config = dict(
    model='self-supervised image encoder',
    dataset='retinal OCT scans (Kermany 2017)',
    train_examples=49215,
    image_size=48,
    crop_scale_min=0.2,
    horizontal_flip=True,
    color_jitter=0.6,
    method='barlow_twins',
    arch='convnext',
    isotropic=False,
    norm='layernorm',
    hidden_act='geglu',
    mlp_ratio=2.67,
    layer_scale_init=0.1,
    inner_norm=False,
    moe='expert_choice',
    drop_path=0.1,
    num_experts=32,
    moe_every=2,
    expert_mlp_ratio=0.5,
    experts_per_token=2,
    shared_expert=False,
    patch_size=[2, 2],
    depths=[1, 1, 4, 1],
    widths=[64, 128, 256, 512],
    kernel_size=5,
    projector_hidden=1024,
    projector_out=512,
    projector_hidden_layers=2,
    residual_init='none',
    optimizer='soap',
    beta2=0.95,
    learning_rate=0.0023,
    beta1=0.95,
    shampoo_beta=0.95,
    eps=1e-08,
    precondition_frequency=20,
    max_precond_dim=512,
    one_sided=False,
    adamw_lr_other_params=0.0013,
    ema_decay=0.999,
    max_steps=5400,
    batch_size=256,
    epochs=28.1,
    lr_schedule='constant',
    warmup_steps=160,
    weight_decay=0.1,
    adamw_weight_decay_other_params=0,
)
Rows from block 3 of a small self-supervised image encoder, named by matrix and row number. Rows with one number within an expert belong to one neuron, the router's apart. Each number is 50 + 12 x the weight over its row's rms, rounded and kept within 0 to 99. All counts start at 0.
Before each expert's rows are labels from the 100 images, of 14848, where the router gives the expert most weight on average: "strongest on" is what is common among them. Only what is clearly more common there than usual is listed. The data: retinal OCT scans (Kermany 2017). In brackets: how many of the 100.
# router: router (model.blocks.3.mlp.router.weight, 32x256, trained with AdamW), inputs 0-85
# gate: expert gate (model.blocks.3.mlp.gate, 32x128x256), inputs 0-85
# up: expert up (model.blocks.3.mlp.up, 32x128x256), inputs 0-85
# down: expert down (model.blocks.3.mlp.down, 32x256x128, transposed), outputs 0-85

# expert 12
strongest on: finding: choroidal neovascularization (70); finding: diabetic macular edema (30)
router.12:68 30 60 65 59 62 37 49 44 67 28 57 47 39 39 50 34 37 41 58 46 22 43 68 47 52 38 59 64 37 55 47 54 53 42 48 46 66 48 64 44 49 59 48 57 40 70 49 51 54 58 62 38 45 63 32 57 41 55 42 36 74 35 34 86 60 46 63 52 32 81 54 54 63 43 48 52 61 56 54 53 54 43 52 30 70
gate.0:28 67 70 33 45 62 51 44 58 61 66 29 30 34 72 33 43 53 41 80 53 64 41 42 53 64 44 34 49 62 40 48 44 63 74 61 26 50 36 59 38 36 60 46 56 58 40 55 50 46 39 60 50 52 43 51 52 58 37 66 48 41 36 69 58 66 41 51 40 60 76 33 67 62 26 44 39 84 46 45 43 58 56 45 52 69
up.0:30 55 54 35 44 74 34 39 48 47 63 24 44 39 68 45 46 53 51 82 33 68 45 52 52 65 43 41 42 65 41 47 45 58 77 63 15 45 30 58 47 55 57 61 45 70 53 53 43 41 52 61 38 40 51 59 50 59 15 86 20 47 46 52 53 52 42 58 39 52 48 35 52 58 42 69 52 87 57 40 47 39 62 46 53 53
down.0:60 60 72 47 44 30 41 45 54 57 36 54 35 32 44 54 69 42 48 72 51 46 52 55 39 38 39 66 59 55 53 52 45 60 40 63 40 53 41 64 55 60 41 63 62 41 63 60 42 45 53 23 40 55 63 67 45 54 62 41 51 30 70 51 65 61 56 68 40 28 44 68 47 55 50 45 38 67 45 50 58 48 27 51 42 56
gate.1:28 62 40 43 54 56 54 60 60 51 55 41 45 45 20 53 39 41 47 72 67 29 50 66 31 58 66 50 43 53 44 53 82 33 50 52 47 49 61 37 40 39 63 68 50 40 72 50 45 54 55 56 81 51 54 32 44 56 65 42 39 55 34 49 53 48 46 63 65 36 47 57 30 34 26 72 30 53 46 41 53 51 40 33 45 33
up.1:52 33 58 43 60 34 39 48 42 28 42 62 64 53 38 48 51 38 41 24 57 42 55 49 38 42 60 62 49 53 30 42 42 29 45 46 52 54 40 30 37 54 60 55 91 65 40 38 44 48 31 56 68 51 39 40 57 73 52 48 31 48 34 56 60 49 31 55 69 48 19 49 49 51 36 62 75 46 37 23 41 26 50 35 30 66
down.1:66 46 58 46 49 51 54 61 52 38 52 53 42 54 63 41 46 60 43 42 52 63 73 17 57 59 59 48 54 50 47 43 53 67 39 33 45 44 25 49 53 55 51 69 44 30 53 59 45 28 35 47 36 53 46 48 42 56 57 34 55 54 50 57 65 45 46 66 57 49 33 43 66 44 46 55 50 28 40 57 59 58 56 66 31 26
gate.2:31 59 58 44 44 44 36 43 50 55 54 55 67 54 27 50 51 63 53 54 43 34 55 68 46 56 44 47 38 43 44 35 62 33 66 57 66 53 44 52 38 47 43 37 41 53 55 36 35 47 53 42 48 58 56 54 43 35 51 48 62 46 29 74 60 70 51 90 52 33 56 52 49 45 37 45 51 74 63 75 56 65 39 53 58 34
up.2:66 44 50 55 49 62 56 50 73 32 56 50 43 42 63 45 40 41 58 47 59 63 49 41 51 42 55 45 64 60 64 74 36 59 33 50 49 48 51 64 55 46 51 67 36 33 51 63 41 55 43 45 55 54 43 49 60 74 42 50 38 65 67 48 39 35 51 01 51 62 53 50 41 43 57 49 48 25 42 13 39 27 54 46 51 60
down.2:31 45 36 49 44 59 52 49 33 60 49 53 47 51 65 53 43 61 59 60 57 40 76 54 54 59 58 26 77 62 63 31 32 63 44 48 61 61 63 53 56 51 45 54 33 56 55 63 52 57 59 42 72 54 57 54 19 38 44 66 62 58 75 67 60 43 60 39 26 77 57 65 64 50 48 45 62 31 49 43 68 24 42 43 52 77
gate.3:53 48 61 27 50 56 60 42 60 76 25 38 37 36 55 73 48 54 45 47 73 24 57 50 43 43 63 45 37 59 50 64 52 50 38 56 27 49 60 41 61 65 48 42 35 66 57 36 47 28 48 43 64 53 62 61 63 41 58 34 54 43 53 53 36 73 38 48 69 29 54 67 51 47 56 43 51 63 68 28 51 56 40 42 42 50
up.3:62 54 52 59 63 49 53 34 52 66 31 54 43 35 34 62 35 60 38 45 72 43 59 53 35 46 72 49 43 62 45 48 65 45 14 59 39 51 60 41 43 63 48 53 23 44 51 44 57 30 45 32 46 58 55 61 57 57 58 15 42 38 64 49 33 67 36 54 60 49 55 63 59 62 50 59 58 65 77 34 51 42 50 59 36 55
down.3:63 46 64 68 49 47 55 31 44 50 45 42 51 57 25 56 40 26 44 59 67 49 63 41 40 46 46 48 60 47 43 44 62 24 56 58 51 60 25 40 65 49 44 40 51 59 30 44 41 38 43 56 50 73 55 61 46 54 68 50 47 35 60 54 60 59 60 68 24 52 35 52 54 43 47 44 63 40 51 43 59 40 48 24 65 43
gate.4:45 58 50 51 60 42 66 39 41 65 51 38 68 71 48 37 58 59 54 41 68 47 51 69 71 52 53 36 28 44 44 46 46 59 48 49 78 55 51 57 23 44 38 55 53 58 56 49 54 66 70 34 65 41 58 34 52 48 37 45 60 59 50 51 69 68 25 48 69 54 43 52 54 44 53 65 54 67 71 47 51 71 51 49 47 61
up.4:22 61 48 39 60 43 50 58 37 78 57 54 64 65 58 45 52 57 56 51 54 51 45 63 63 32 59 36 31 37 58 43 58 66 48 52 80 44 46 62 30 38 39 46 47 53 42 44 60 45 71 23 63 46 46 25 50 35 52 29 61 45 46 42 64 63 48 42 50 45 47 37 35 51 52 71 57 73 66 61 39 64 57 51 46 53
down.4:37 60 39 39 32 75 57 59 54 65 55 48 47 67 50 21 49 37 50 48 27 40 58 60 56 31 35 66 40 67 44 45 36 31 27 58 49 25 59 44 54 51 51 41 59 36 42 48 67 58 47 57 61 42 49 50 57 51 71 53 26 27 42 49 55 32 37 26 69 53 68 48 33 39 61 41 23 54 48 49 48 73 71 17 29 44
gate.5:57 62 50 57 54 40 51 39 45 38 51 35 57 51 48 51 52 49 52 60 54 45 57 59 80 72 54 57 40 39 37 33 68 74 61 70 45 63 49 48 31 43 71 47 62 25 73 45 57 46 67 66 46 38 36 72 54 46 63 45 57 57 32 80 33 61 46 57 32 62 42 63 61 54 69 49 53 49 40 62 51 56 35 47 29 50
up.5:39 43 35 28 68 52 64 66 38 21 72 56 41 40 55 45 63 45 48 33 41 38 50 42 34 56 35 43 64 70 46 68 49 27 65 41 63 39 55 53 73 51 41 38 50 73 33 60 48 47 57 37 54 43 63 26 67 33 50 58 53 44 63 47 79 58 45 35 44 43 71 41 49 41 49 55 41 39 56 56 50 37 52 49 60 62
down.5:42 29 47 68 38 32 60 39 39 51 50 35 47 50 27 60 60 48 34 45 67 48 42 47 35 46 50 38 24 52 36 73 48 53 42 51 57 52 53 57 43 48 64 51 45 69 59 50 43 47 70 33 34 51 57 49 40 39 48 66 33 56 60 41 48 53 53 15 66 60 73 48 39 44 67 54 47 76 63 52 50 61 55 48 53 66

# expert 29
strongest on: finding: diabetic macular edema (43)
router.29:69 40 42 47 59 60 43 42 28 40 44 41 54 60 43 65 56 42 50 27 63 31 30 64 41 40 50 61 59 55 69 35 36 42 59 48 43 72 50 60 43 47 53 48 42 37 67 45 70 75 50 54 73 48 57 52 52 39 53 43 49 52 49 29 81 71 48 61 62 58 62 54 65 54 57 59 34 71 31 49 66 39 68 42 15 56
gate.0:23 48 68 46 63 47 50 34 65 45 63 66 39 30 30 46 57 49 69 48 67 46 45 53 41 61 59 70 36 34 62 38 54 63 46 27 48 45 48 45 53 42 57 55 42 39 62 76 41 70 49 63 50 36 46 45 69 28 59 60 33 42 30 43 34 50 57 42 27 40 68 46 35 37 42 65 23 52 56 41 53 70 49 57 35 50
up.0:50 42 33 29 40 44 54 57 50 36 45 45 70 79 61 47 54 57 35 56 50 47 44 48 60 28 54 39 76 63 50 53 51 49 49 66 47 62 51 53 42 54 62 34 66 46 36 44 50 31 36 41 41 43 52 41 43 62 43 37 67 64 45 65 55 34 59 48 60 75 45 46 54 54 56 39 72 35 53 62 50 24 60 51 52 44
down.0:73 29 72 60 48 35 40 26 59 54 68 46 44 63 63 43 29 51 68 55 48 46 52 60 66 66 38 46 48 57 37 50 49 56 62 45 76 51 52 41 62 29 53 37 46 77 45 56 63 71 48 62 42 42 63 32 42 45 40 27 54 50 49 60 39 28 49 40 58 67 38 57 46 42 47 30 55 49 36 35 49 31 70 48 57 42
gate.1:40 81 77 57 62 74 48 72 51 50 70 47 49 41 59 49 47 49 54 62 53 54 50 57 59 51 45 53 56 53 45 31 53 61 78 57 32 57 34 66 60 45 61 71 58 57 69 47 63 55 32 44 44 56 54 42 53 41 75 37 57 41 29 51 35 45 29 53 49 60 62 39 22 58 54 63 42 57 37 52 58 45 34 55 39 35
up.1:40 26 14 45 34 28 46 30 41 53 27 38 54 58 37 49 60 49 46 34 37 60 45 49 41 36 45 57 43 41 56 58 44 40 18 50 58 46 55 35 37 46 49 35 32 38 32 57 39 49 73 57 51 51 39 61 48 62 40 55 39 57 73 51 56 60 75 38 44 48 29 55 63 43 52 38 60 44 71 58 42 50 52 45 55 64
down.1:35 45 73 48 45 33 46 59 72 56 48 21 46 45 59 36 48 51 48 63 58 42 52 66 60 67 57 52 46 76 65 51 73 53 59 39 49 42 50 41 50 34 30 44 34 59 48 66 59 35 37 47 55 33 40 34 55 67 48 38 43 55 54 47 27 55 52 85 34 61 45 63 40 45 36 66 51 54 65 52 42 82 49 65 45 41
gate.2:50 66 30 41 58 57 51 47 69 36 37 38 54 50 62 71 52 43 52 69 38 47 52 55 50 52 50 51 69 50 57 57 37 50 47 52 38 68 44 61 40 48 39 40 50 41 47 50 50 51 80 56 44 68 64 19 36 57 56 82 42 59 48 57 53 46 35 36 58 42 47 60 60 65 52 34 39 56 57 75 42 49 67 30 41 35
up.2:58 45 68 56 54 42 39 42 30 66 53 56 38 49 31 20 51 51 48 39 67 53 51 51 61 38 45 48 41 47 47 52 54 41 68 40 65 36 59 40 56 55 61 50 33 62 52 57 53 57 16 47 47 32 45 77 57 48 45 35 57 59 69 35 42 56 69 60 45 69 64 50 41 37 55 60 54 51 54 26 54 60 39 63 61 67
down.2:32 29 48 48 11 40 44 30 46 53 29 39 31 44 66 38 48 37 34 61 57 34 62 63 51 66 31 59 47 38 68 19 48 48 56 33 46 37 46 42 53 31 55 50 43 34 60 50 61 48 60 55 59 43 57 51 38 69 46 45 25 54 37 50 39 53 42 68 63 38 68 43 53 67 43 50 51 57 46 46 51 38 52 28 42 70
gate.3:49 65 65 26 51 48 35 48 58 42 44 24 47 51 36 49 42 68 58 50 59 59 59 66 70 46 53 23 45 65 64 28 43 47 21 42 44 18 40 55 50 46 21 40 57 49 35 50 40 26 71 51 40 60 48 53 36 49 69 47 69 47 56 40 48 47 48 52 34 48 64 59 54 57 56 52 78 45 54 54 53 41 58 84 59 43
up.3:56 48 60 41 53 60 32 64 38 31 41 27 53 54 37 45 68 60 67 47 47 50 50 66 86 45 51 28 40 63 57 24 40 53 49 42 54 41 45 58 34 66 27 50 61 34 41 49 37 38 37 51 52 60 55 53 36 56 82 51 59 36 48 44 39 46 55 66 38 39 57 55 62 60 62 43 58 42 49 49 68 44 58 61 52 62
down.3:51 51 48 37 71 38 61 31 33 46 45 24 63 63 50 43 67 64 55 72 41 71 39 49 64 62 49 46 72 50 52 56 56 46 43 61 56 31 41 68 45 37 26 43 58 18 58 39 51 55 52 53 34 24 60 48 53 43 40 28 40 60 74 51 39 32 68 49 33 74 33 40 40 48 45 52 54 47 56 34 31 54 62 36 50 70
gate.4:68 53 50 45 58 38 68 54 57 55 50 38 44 65 48 70 67 49 45 20 53 58 32 44 66 33 57 56 51 43 51 46 46 57 52 55 33 53 52 47 41 48 27 61 25 51 67 72 65 50 52 63 24 52 58 71 42 55 57 42 27 56 44 28 46 61 52 61 43 62 20 69 39 44 59 41 49 81 58 45 66 49 59 54 54 43
up.4:69 55 43 57 62 29 65 43 47 50 38 41 43 54 45 81 49 45 33 24 52 60 48 37 56 40 60 52 45 48 62 49 47 57 36 59 45 62 64 49 49 47 37 61 17 54 70 62 62 64 51 57 39 55 59 66 52 54 57 45 41 62 38 31 61 74 59 47 48 51 26 66 45 36 52 52 59 75 47 41 63 49 54 51 40 37
down.4:59 45 51 47 40 57 42 48 78 41 50 56 53 50 54 50 43 42 28 40 40 25 61 59 54 31 42 49 58 18 65 59 58 36 36 46 44 61 42 50 37 44 50 52 54 45 63 39 58 53 42 40 54 56 40 47 68 53 34 62 61 65 55 40 49 58 55 49 43 38 44 65 31 53 41 42 51 56 18 54 51 50 32 53 46 48
gate.5:39 79 50 66 55 56 40 31 13 31 49 27 38 51 57 38 46 46 55 46 52 46 74 46 48 49 49 32 70 65 21 70 62 55 54 60 41 42 58 36 43 66 34 44 48 60 50 33 69 47 33 50 23 55 39 51 69 54 38 61 49 53 51 48 60 51 47 62 44 31 62 56 62 61 66 45 39 47 56 76 41 39 63 55 33 58
up.5:39 62 28 62 65 57 40 44 20 32 47 24 48 46 58 45 45 51 53 44 60 43 76 57 46 60 47 49 63 60 18 71 66 59 48 52 57 42 63 36 45 58 34 42 61 59 48 40 62 57 34 61 30 63 34 47 59 53 32 58 43 68 64 47 66 47 56 66 61 39 56 62 64 59 60 40 35 57 48 82 50 45 76 57 38 64
down.5:66 64 56 58 51 52 33 61 46 49 60 49 45 47 55 21 37 44 56 42 60 40 53 42 38 45 40 42 41 59 57 45 42 47 59 60 30 15 60 39 45 58 52 46 62 41 51 49 53 67 47 41 32 57 56 55 76 61 55 54 39 25 46 33 49 44 56 30 68 58 56 41 66 45 51 49 60 54 44 72 56 43 45 40 46 38

# expert 9
strongest on: finding: diabetic macular edema (59)
router.9:53 56 40 56 42 20 25 40 57 55 60 43 49 35 75 33 37 36 70 57 78 63 44 74 62 58 60 44 33 86 47 51 36 59 46 55 58 29 54 51 71 27 58 57 51 62 77 48 55 41 55 45 62 57 41 61 25 57 50 41 50 48 65 63 38 54 59 44 58 52 50 60 82 56 28 31 63 32 56 45 39 77 40 59 60 58
gate.0:64 60 75 56 44 58 63 45 21 53 62 62 46 63 51 54 58 59 58 46 55 42 43 46 55 44 38 33 60 50 68 24 61 61 48 62 31 70 52 50 54 53 66 43 64 52 85 39 45 49 60 61 26 61 47 57 55 54 45 31 74 50 54 34 55 40 64 55 57 48 64 51 31 34 50 44 60 44 51 40 64 41 51 59 65 66
up.0:62 85 58 64 51 60 71 51 44 61 45 52 50 76 62 67 60 70 62 49 60 36 47 48 57 34 43 31 56 52 53 37 43 65 57 58 29 53 53 61 29 52 55 24 48 43 61 40 44 50 79 41 34 56 50 55 57 44 40 42 66 47 56 48 60 56 75 52 60 37 42 38 37 36 45 37 68 38 50 53 51 35 66 67 70 46
down.0:51 83 75 49 36 29 51 61 65 50 52 46 50 47 61 36 43 56 66 35 76 59 63 59 34 57 69 39 50 45 49 54 50 67 62 55 52 50 40 62 39 29 50 26 43 51 35 44 55 53 60 46 36 47 54 33 63 53 39 59 54 39 57 28 44 63 61 77 60 47 56 44 66 45 62 61 45 62 63 63 66 52 45 58 37 42
gate.1:68 46 84 62 30 60 57 53 58 32 41 69 57 51 54 51 38 53 57 38 51 29 42 50 53 51 39 39 38 52 49 45 48 58 66 50 57 60 51 44 50 32 58 42 54 53 74 27 60 40 44 37 71 62 45 35 50 40 56 60 52 38 49 48 37 86 42 48 29 60 31 35 64 58 35 48 59 48 48 56 51 55 61 35 73 47
up.1:50 45 69 63 33 36 25 52 71 38 52 54 56 47 55 69 45 49 53 35 61 43 26 40 70 42 41 29 56 51 37 50 52 27 52 40 58 33 68 60 52 36 50 62 44 63 50 34 65 35 50 56 77 59 45 43 63 41 44 60 76 23 40 47 47 49 51 57 25 64 36 49 83 43 42 52 40 55 33 42 51 38 74 47 74 37
down.1:44 46 39 39 40 40 50 43 33 45 44 66 42 59 45 52 36 46 56 47 69 41 65 39 34 42 52 58 33 62 56 45 37 38 48 39 80 49 46 54 55 49 48 37 55 52 46 39 37 43 52 59 36 47 47 53 43 17 51 12 46 62 60 54 46 34 47 45 68 48 69 49 36 53 57 42 56 47 69 51 53 70 44 32 50 47
gate.2:58 53 51 54 54 72 53 77 59 41 38 30 29 46 60 52 56 63 29 51 60 66 36 62 65 44 49 56 44 40 50 53 55 49 49 44 39 53 62 35 64 31 74 61 45 65 47 66 41 42 69 72 39 40 49 39 54 38 67 37 30 33 56 61 53 53 67 63 59 53 50 42 50 44 39 57 28 33 46 49 62 51 44 47 58 38
up.2:37 56 35 50 55 60 44 67 54 38 32 38 38 29 50 52 39 65 42 45 59 57 54 44 67 21 49 58 36 40 55 52 50 46 44 46 53 42 59 51 70 46 55 59 63 60 58 52 58 57 43 46 39 34 53 18 44 62 56 45 33 56 49 77 48 46 52 70 85 34 60 32 44 46 46 60 44 40 48 54 44 42 39 47 54 51
down.2:46 37 48 68 45 39 43 31 56 45 73 48 63 43 33 62 58 50 45 36 53 71 69 78 36 52 66 62 73 62 39 64 27 36 43 73 65 43 51 42 58 48 52 46 63 57 32 50 44 47 52 47 41 47 46 51 32 55 68 55 40 45 53 46 50 42 53 32 61 59 57 33 62 38 54 44 52 63 71 42 20 56 28 50 64 38
gate.3:44 60 42 55 47 48 43 56 55 18 56 55 45 55 37 54 39 54 57 35 35 52 51 39 51 85 36 49 56 65 39 73 48 41 54 35 43 26 54 37 57 43 66 64 48 55 48 48 52 42 48 66 36 49 42 37 53 43 45 61 50 60 43 66 50 51 62 48 79 51 36 40 45 50 56 40 51 61 60 53 56 27 54 47 53 55
up.3:51 60 66 43 48 53 30 51 70 38 40 45 52 70 45 40 52 42 50 38 46 47 44 44 49 64 50 57 40 42 49 39 52 48 51 32 36 20 60 62 54 30 65 53 50 47 40 36 66 64 55 47 41 45 45 54 52 39 54 58 54 52 30 53 53 42 56 60 61 59 41 48 39 46 48 41 43 59 47 51 54 48 33 72 66 74
down.3:22 51 50 48 29 55 63 52 51 47 58 37 63 50 66 42 34 46 60 40 15 53 45 61 51 58 74 60 63 59 36 70 45 54 52 59 46 51 43 40 53 37 36 35 32 47 71 60 46 39 44 68 53 42 16 48 35 41 80 33 54 40 32 54 41 29 40 32 52 44 65 68 36 39 37 29 34 54 33 61 50 55 60 20 35 42
gate.4:41 46 47 51 39 62 83 40 46 22 44 71 51 54 68 55 60 52 42 49 35 46 55 51 55 41 67 62 52 45 48 34 55 55 51 47 47 34 46 59 26 50 48 48 59 48 43 42 52 58 49 37 33 41 41 51 38 62 46 51 50 47 50 59 60 63 57 36 48 44 49 39 59 56 42 59 60 57 44 41 64 39 59 43 48 64
up.4:70 47 54 63 44 46 30 55 44 75 47 25 47 51 45 40 25 60 47 50 56 52 56 40 43 48 39 36 43 47 59 53 42 41 29 30 46 81 56 44 69 58 48 61 42 53 55 58 57 43 53 58 61 48 62 48 69 34 47 43 45 37 49 42 34 32 42 58 53 51 54 56 61 46 60 45 32 52 40 53 60 54 49 57 60 31
down.4:41 41 80 62 62 55 62 63 58 63 70 61 72 62 26 52 70 49 43 64 42 60 54 40 40 69 71 46 55 66 40 64 45 43 53 49 62 55 66 67 76 62 53 48 45 60 55 68 36 41 49 39 47 37 44 53 43 65 47 38 54 56 45 55 63 43 44 49 55 48 34 55 35 36 33 36 38 67 53 39 64 50 41 34 64 37
gate.5:70 48 65 56 39 48 39 47 59 48 53 48 43 28 23 54 48 57 45 32 75 61 39 68 40 60 53 25 46 63 41 45 39 46 48 48 21 41 51 31 53 43 32 64 60 47 58 49 62 57 43 73 36 46 40 57 63 73 35 38 62 33 33 62 33 66 46 45 42 47 50 37 26 73 38 30 77 54 43 53 50 54 65 62 35 38
up.5:26 38 54 36 41 48 70 32 41 24 36 60 50 57 58 40 57 38 42 56 30 45 68 33 77 50 35 63 48 45 66 57 68 52 50 52 43 33 47 44 68 48 39 54 52 45 23 56 44 57 53 81 40 63 59 47 58 35 43 52 27 63 45 27 53 54 49 54 54 45 46 41 75 42 45 67 50 55 61 55 55 77 46 41 61 57
down.5:43 45 42 62 49 42 28 42 69 28 53 51 49 45 54 68 53 42 49 54 47 48 45 38 27 53 51 51 55 42 49 62 54 52 48 34 66 46 62 34 49 37 44 44 16 48 59 75 78 53 55 38 62 48 37 58 57 65 65 46 50 61 47 32 23 48 48 51 36 44 24 42 57 54 28 38 67 63 61 66 61 70 39 42 06 46

# expert 23
strongest on: finding: choroidal neovascularization (98)
router.23:38 64 31 48 34 40 58 59 46 46 43 57 50 40 72 52 43 53 50 21 43 54 53 56 42 50 45 42 62 63 37 51 46 47 38 62 52 38 60 64 70 44 51 43 63 37 46 33 59 43 42 42 32 68 52 55 38 57 44 53 65 59 54 49 45 50 36 55 74 20 54 53 41 56 64 71 73 31 54 62 48 59 41 36 59 48
gate.0:34 37 74 61 61 39 56 56 45 66 65 48 35 54 54 44 48 57 56 37 69 49 29 59 52 45 39 55 59 58 47 54 50 43 35 66 49 72 46 48 61 45 57 37 55 35 45 50 42 65 76 51 31 33 40 41 50 44 53 31 52 30 68 67 61 35 41 66 56 54 62 36 63 50 65 38 44 46 44 51 64 56 63 56 55 59
up.0:53 39 60 33 45 47 63 52 58 52 58 54 43 45 58 32 75 67 26 83 61 40 77 48 44 51 77 62 55 41 48 60 45 54 33 53 40 45 49 56 46 62 47 67 50 57 46 56 47 46 06 47 47 43 42 75 70 51 55 76 40 59 34 56 61 58 57 72 49 50 33 70 55 36 44 50 74 64 28 58 47 48 54 78 67 51
down.0:68 60 83 67 49 48 39 45 60 69 70 58 50 52 47 50 58 49 45 55 64 40 42 43 69 47 52 27 52 26 33 46 41 53 41 40 47 39 49 58 60 66 54 56 50 44 60 61 56 58 45 66 55 47 58 39 32 57 45 60 71 45 67 64 71 56 54 29 16 38 52 48 59 62 65 43 57 55 53 33 61 40 40 62 44 56
gate.1:51 57 72 47 46 33 32 63 49 24 57 50 39 53 52 58 54 48 58 60 56 61 60 65 61 51 46 49 52 64 74 50 65 55 48 47 53 70 64 48 44 16 58 66 67 66 38 47 45 62 49 32 63 47 48 50 32 70 60 50 44 32 80 43 70 59 38 60 22 37 74 42 65 32 61 45 49 30 55 20 42 39 34 40 46 35
up.1:58 53 42 41 50 38 38 59 45 36 52 82 38 57 55 66 45 44 50 26 60 59 52 66 64 35 50 53 59 42 69 37 80 58 50 47 45 59 64 52 33 31 37 47 46 36 53 32 47 61 53 31 60 47 37 42 51 66 55 25 55 56 87 49 54 59 45 43 30 50 57 36 64 52 67 20 48 32 50 14 51 34 05 33 73 52
down.1:59 31 60 49 61 61 62 48 62 54 75 58 36 54 36 37 65 45 63 45 58 42 44 52 47 50 55 83 61 44 44 44 57 57 51 49 42 54 51 37 65 52 56 52 37 47 39 22 50 42 33 48 50 50 49 59 53 57 63 43 43 81 42 58 47 53 49 40 53 48 54 66 42 52 64 39 60 69 34 51 54 45 26 77 32 30
gate.2:52 44 44 48 38 54 55 59 42 45 51 46 69 38 47 64 47 40 37 46 38 46 44 63 53 41 93 54 56 51 61 36 63 75 44 18 65 55 72 52 50 37 45 37 77 49 50 49 67 56 65 64 65 48 60 46 55 43 57 41 38 57 49 57 42 48 46 36 48 56 54 45 66 54 46 37 54 69 29 65 28 20 64 41 17 44
up.2:60 48 61 46 61 45 49 48 41 41 57 61 46 64 33 48 41 51 58 73 40 46 61 50 40 55 07 45 50 53 47 72 58 41 47 87 52 43 37 49 51 62 48 53 30 57 50 45 53 58 35 45 37 52 39 60 33 37 51 53 41 51 65 49 65 55 42 75 45 58 62 52 42 48 49 54 58 45 64 39 74 66 40 46 74 56
down.2:55 41 70 52 46 44 22 36 60 61 57 68 43 63 64 41 33 38 45 67 55 44 51 53 53 29 56 48 45 44 40 28 61 59 78 44 64 66 53 53 41 68 27 45 38 65 45 45 55 52 68 51 46 51 80 67 36 41 61 45 47 49 49 70 68 43 46 60 36 41 49 44 49 49 39 39 29 79 63 51 40 46 25 41 68 52
gate.3:42 65 58 38 58 58 30 64 43 49 46 54 47 36 53 69 47 63 52 56 74 59 29 43 68 45 39 42 51 36 27 50 22 56 59 41 63 45 52 69 39 53 56 48 65 58 44 65 59 38 68 60 49 48 63 55 71 50 53 32 55 53 55 44 41 53 28 37 54 39 56 41 65 37 70 59 45 60 59 54 64 45 51 24 46 45
up.3:63 37 29 66 42 45 69 44 60 55 54 56 51 58 36 31 57 38 45 34 28 54 66 61 33 57 59 64 51 53 67 52 75 47 39 43 36 55 44 41 67 52 43 54 43 37 49 26 43 64 35 52 50 56 46 38 35 41 57 54 41 45 44 46 65 51 68 71 43 68 46 58 54 67 29 42 55 48 41 42 50 55 39 73 51 69
down.3:26 31 63 53 35 55 63 54 60 45 59 54 64 45 56 37 54 35 47 36 26 23 57 62 69 46 48 57 31 24 16 49 40 44 58 40 44 55 43 52 65 61 49 48 41 46 39 53 36 36 64 44 50 43 45 70 55 47 40 62 54 63 77 55 60 62 51 40 56 51 49 50 51 39 66 61 44 37 59 42 73 61 62 49 28 73
gate.4:34 34 61 46 37 73 55 49 66 45 32 51 62 54 60 43 45 41 45 43 71 24 44 40 32 67 52 65 36 39 41 57 57 51 43 59 38 34 57 51 52 40 49 56 65 78 49 62 49 44 69 36 49 56 67 48 58 44 61 57 55 40 48 52 67 56 40 52 52 37 40 48 50 66 56 57 35 67 35 48 39 56 28 29 38 40
up.4:57 74 47 53 64 59 32 64 40 29 32 46 63 31 36 36 54 53 52 51 34 34 53 52 77 42 42 61 58 33 42 37 42 47 56 32 80 54 54 25 56 43 28 73 50 72 58 48 51 39 52 66 48 45 63 48 66 50 38 53 56 60 48 49 60 50 46 34 50 57 53 46 51 56 46 50 25 48 18 55 52 47 59 36 53 62
down.4:45 45 42 57 60 52 56 37 36 38 50 68 38 35 48 33 43 47 73 53 54 64 32 60 45 57 72 54 68 75 54 44 64 42 27 44 42 47 53 43 53 39 64 60 43 79 44 47 22 59 41 65 44 39 54 46 68 69 42 61 43 55 54 42 43 59 44 37 71 64 27 55 48 57 33 63 36 72 53 40 45 55 57 75 46 59
gate.5:58 51 53 46 39 68 43 34 59 51 40 49 41 51 45 56 50 51 61 81 55 49 52 50 34 32 57 44 46 60 78 44 43 50 52 43 34 67 52 46 62 46 64 37 45 51 41 37 38 41 27 50 56 66 72 60 58 58 42 55 34 65 09 43 61 58 76 40 45 41 42 65 52 66 39 64 39 61 51 58 32 40 29 38 38 33
up.5:56 52 30 45 35 68 46 43 48 66 46 41 38 59 47 62 53 61 63 84 45 44 64 67 31 17 63 53 38 61 77 45 46 53 48 53 52 58 56 61 58 27 58 26 67 44 42 53 37 41 33 43 67 64 68 62 55 59 36 48 34 65 18 40 63 52 65 46 51 38 61 55 50 54 49 52 35 63 53 53 34 37 39 38 50 44
down.5:56 77 35 65 56 64 57 63 34 14 40 51 47 38 66 40 53 46 44 45 22 46 43 37 38 34 54 54 67 38 55 46 43 42 43 50 30 69 61 41 52 35 44 43 50 63 51 58 50 50 77 57 28 44 47 62 73 61 35 63 47 49 39 56 64 46 50 55 32 55 44 47 49 58 46 49 29 58 51 49 45 52 45 49 65 29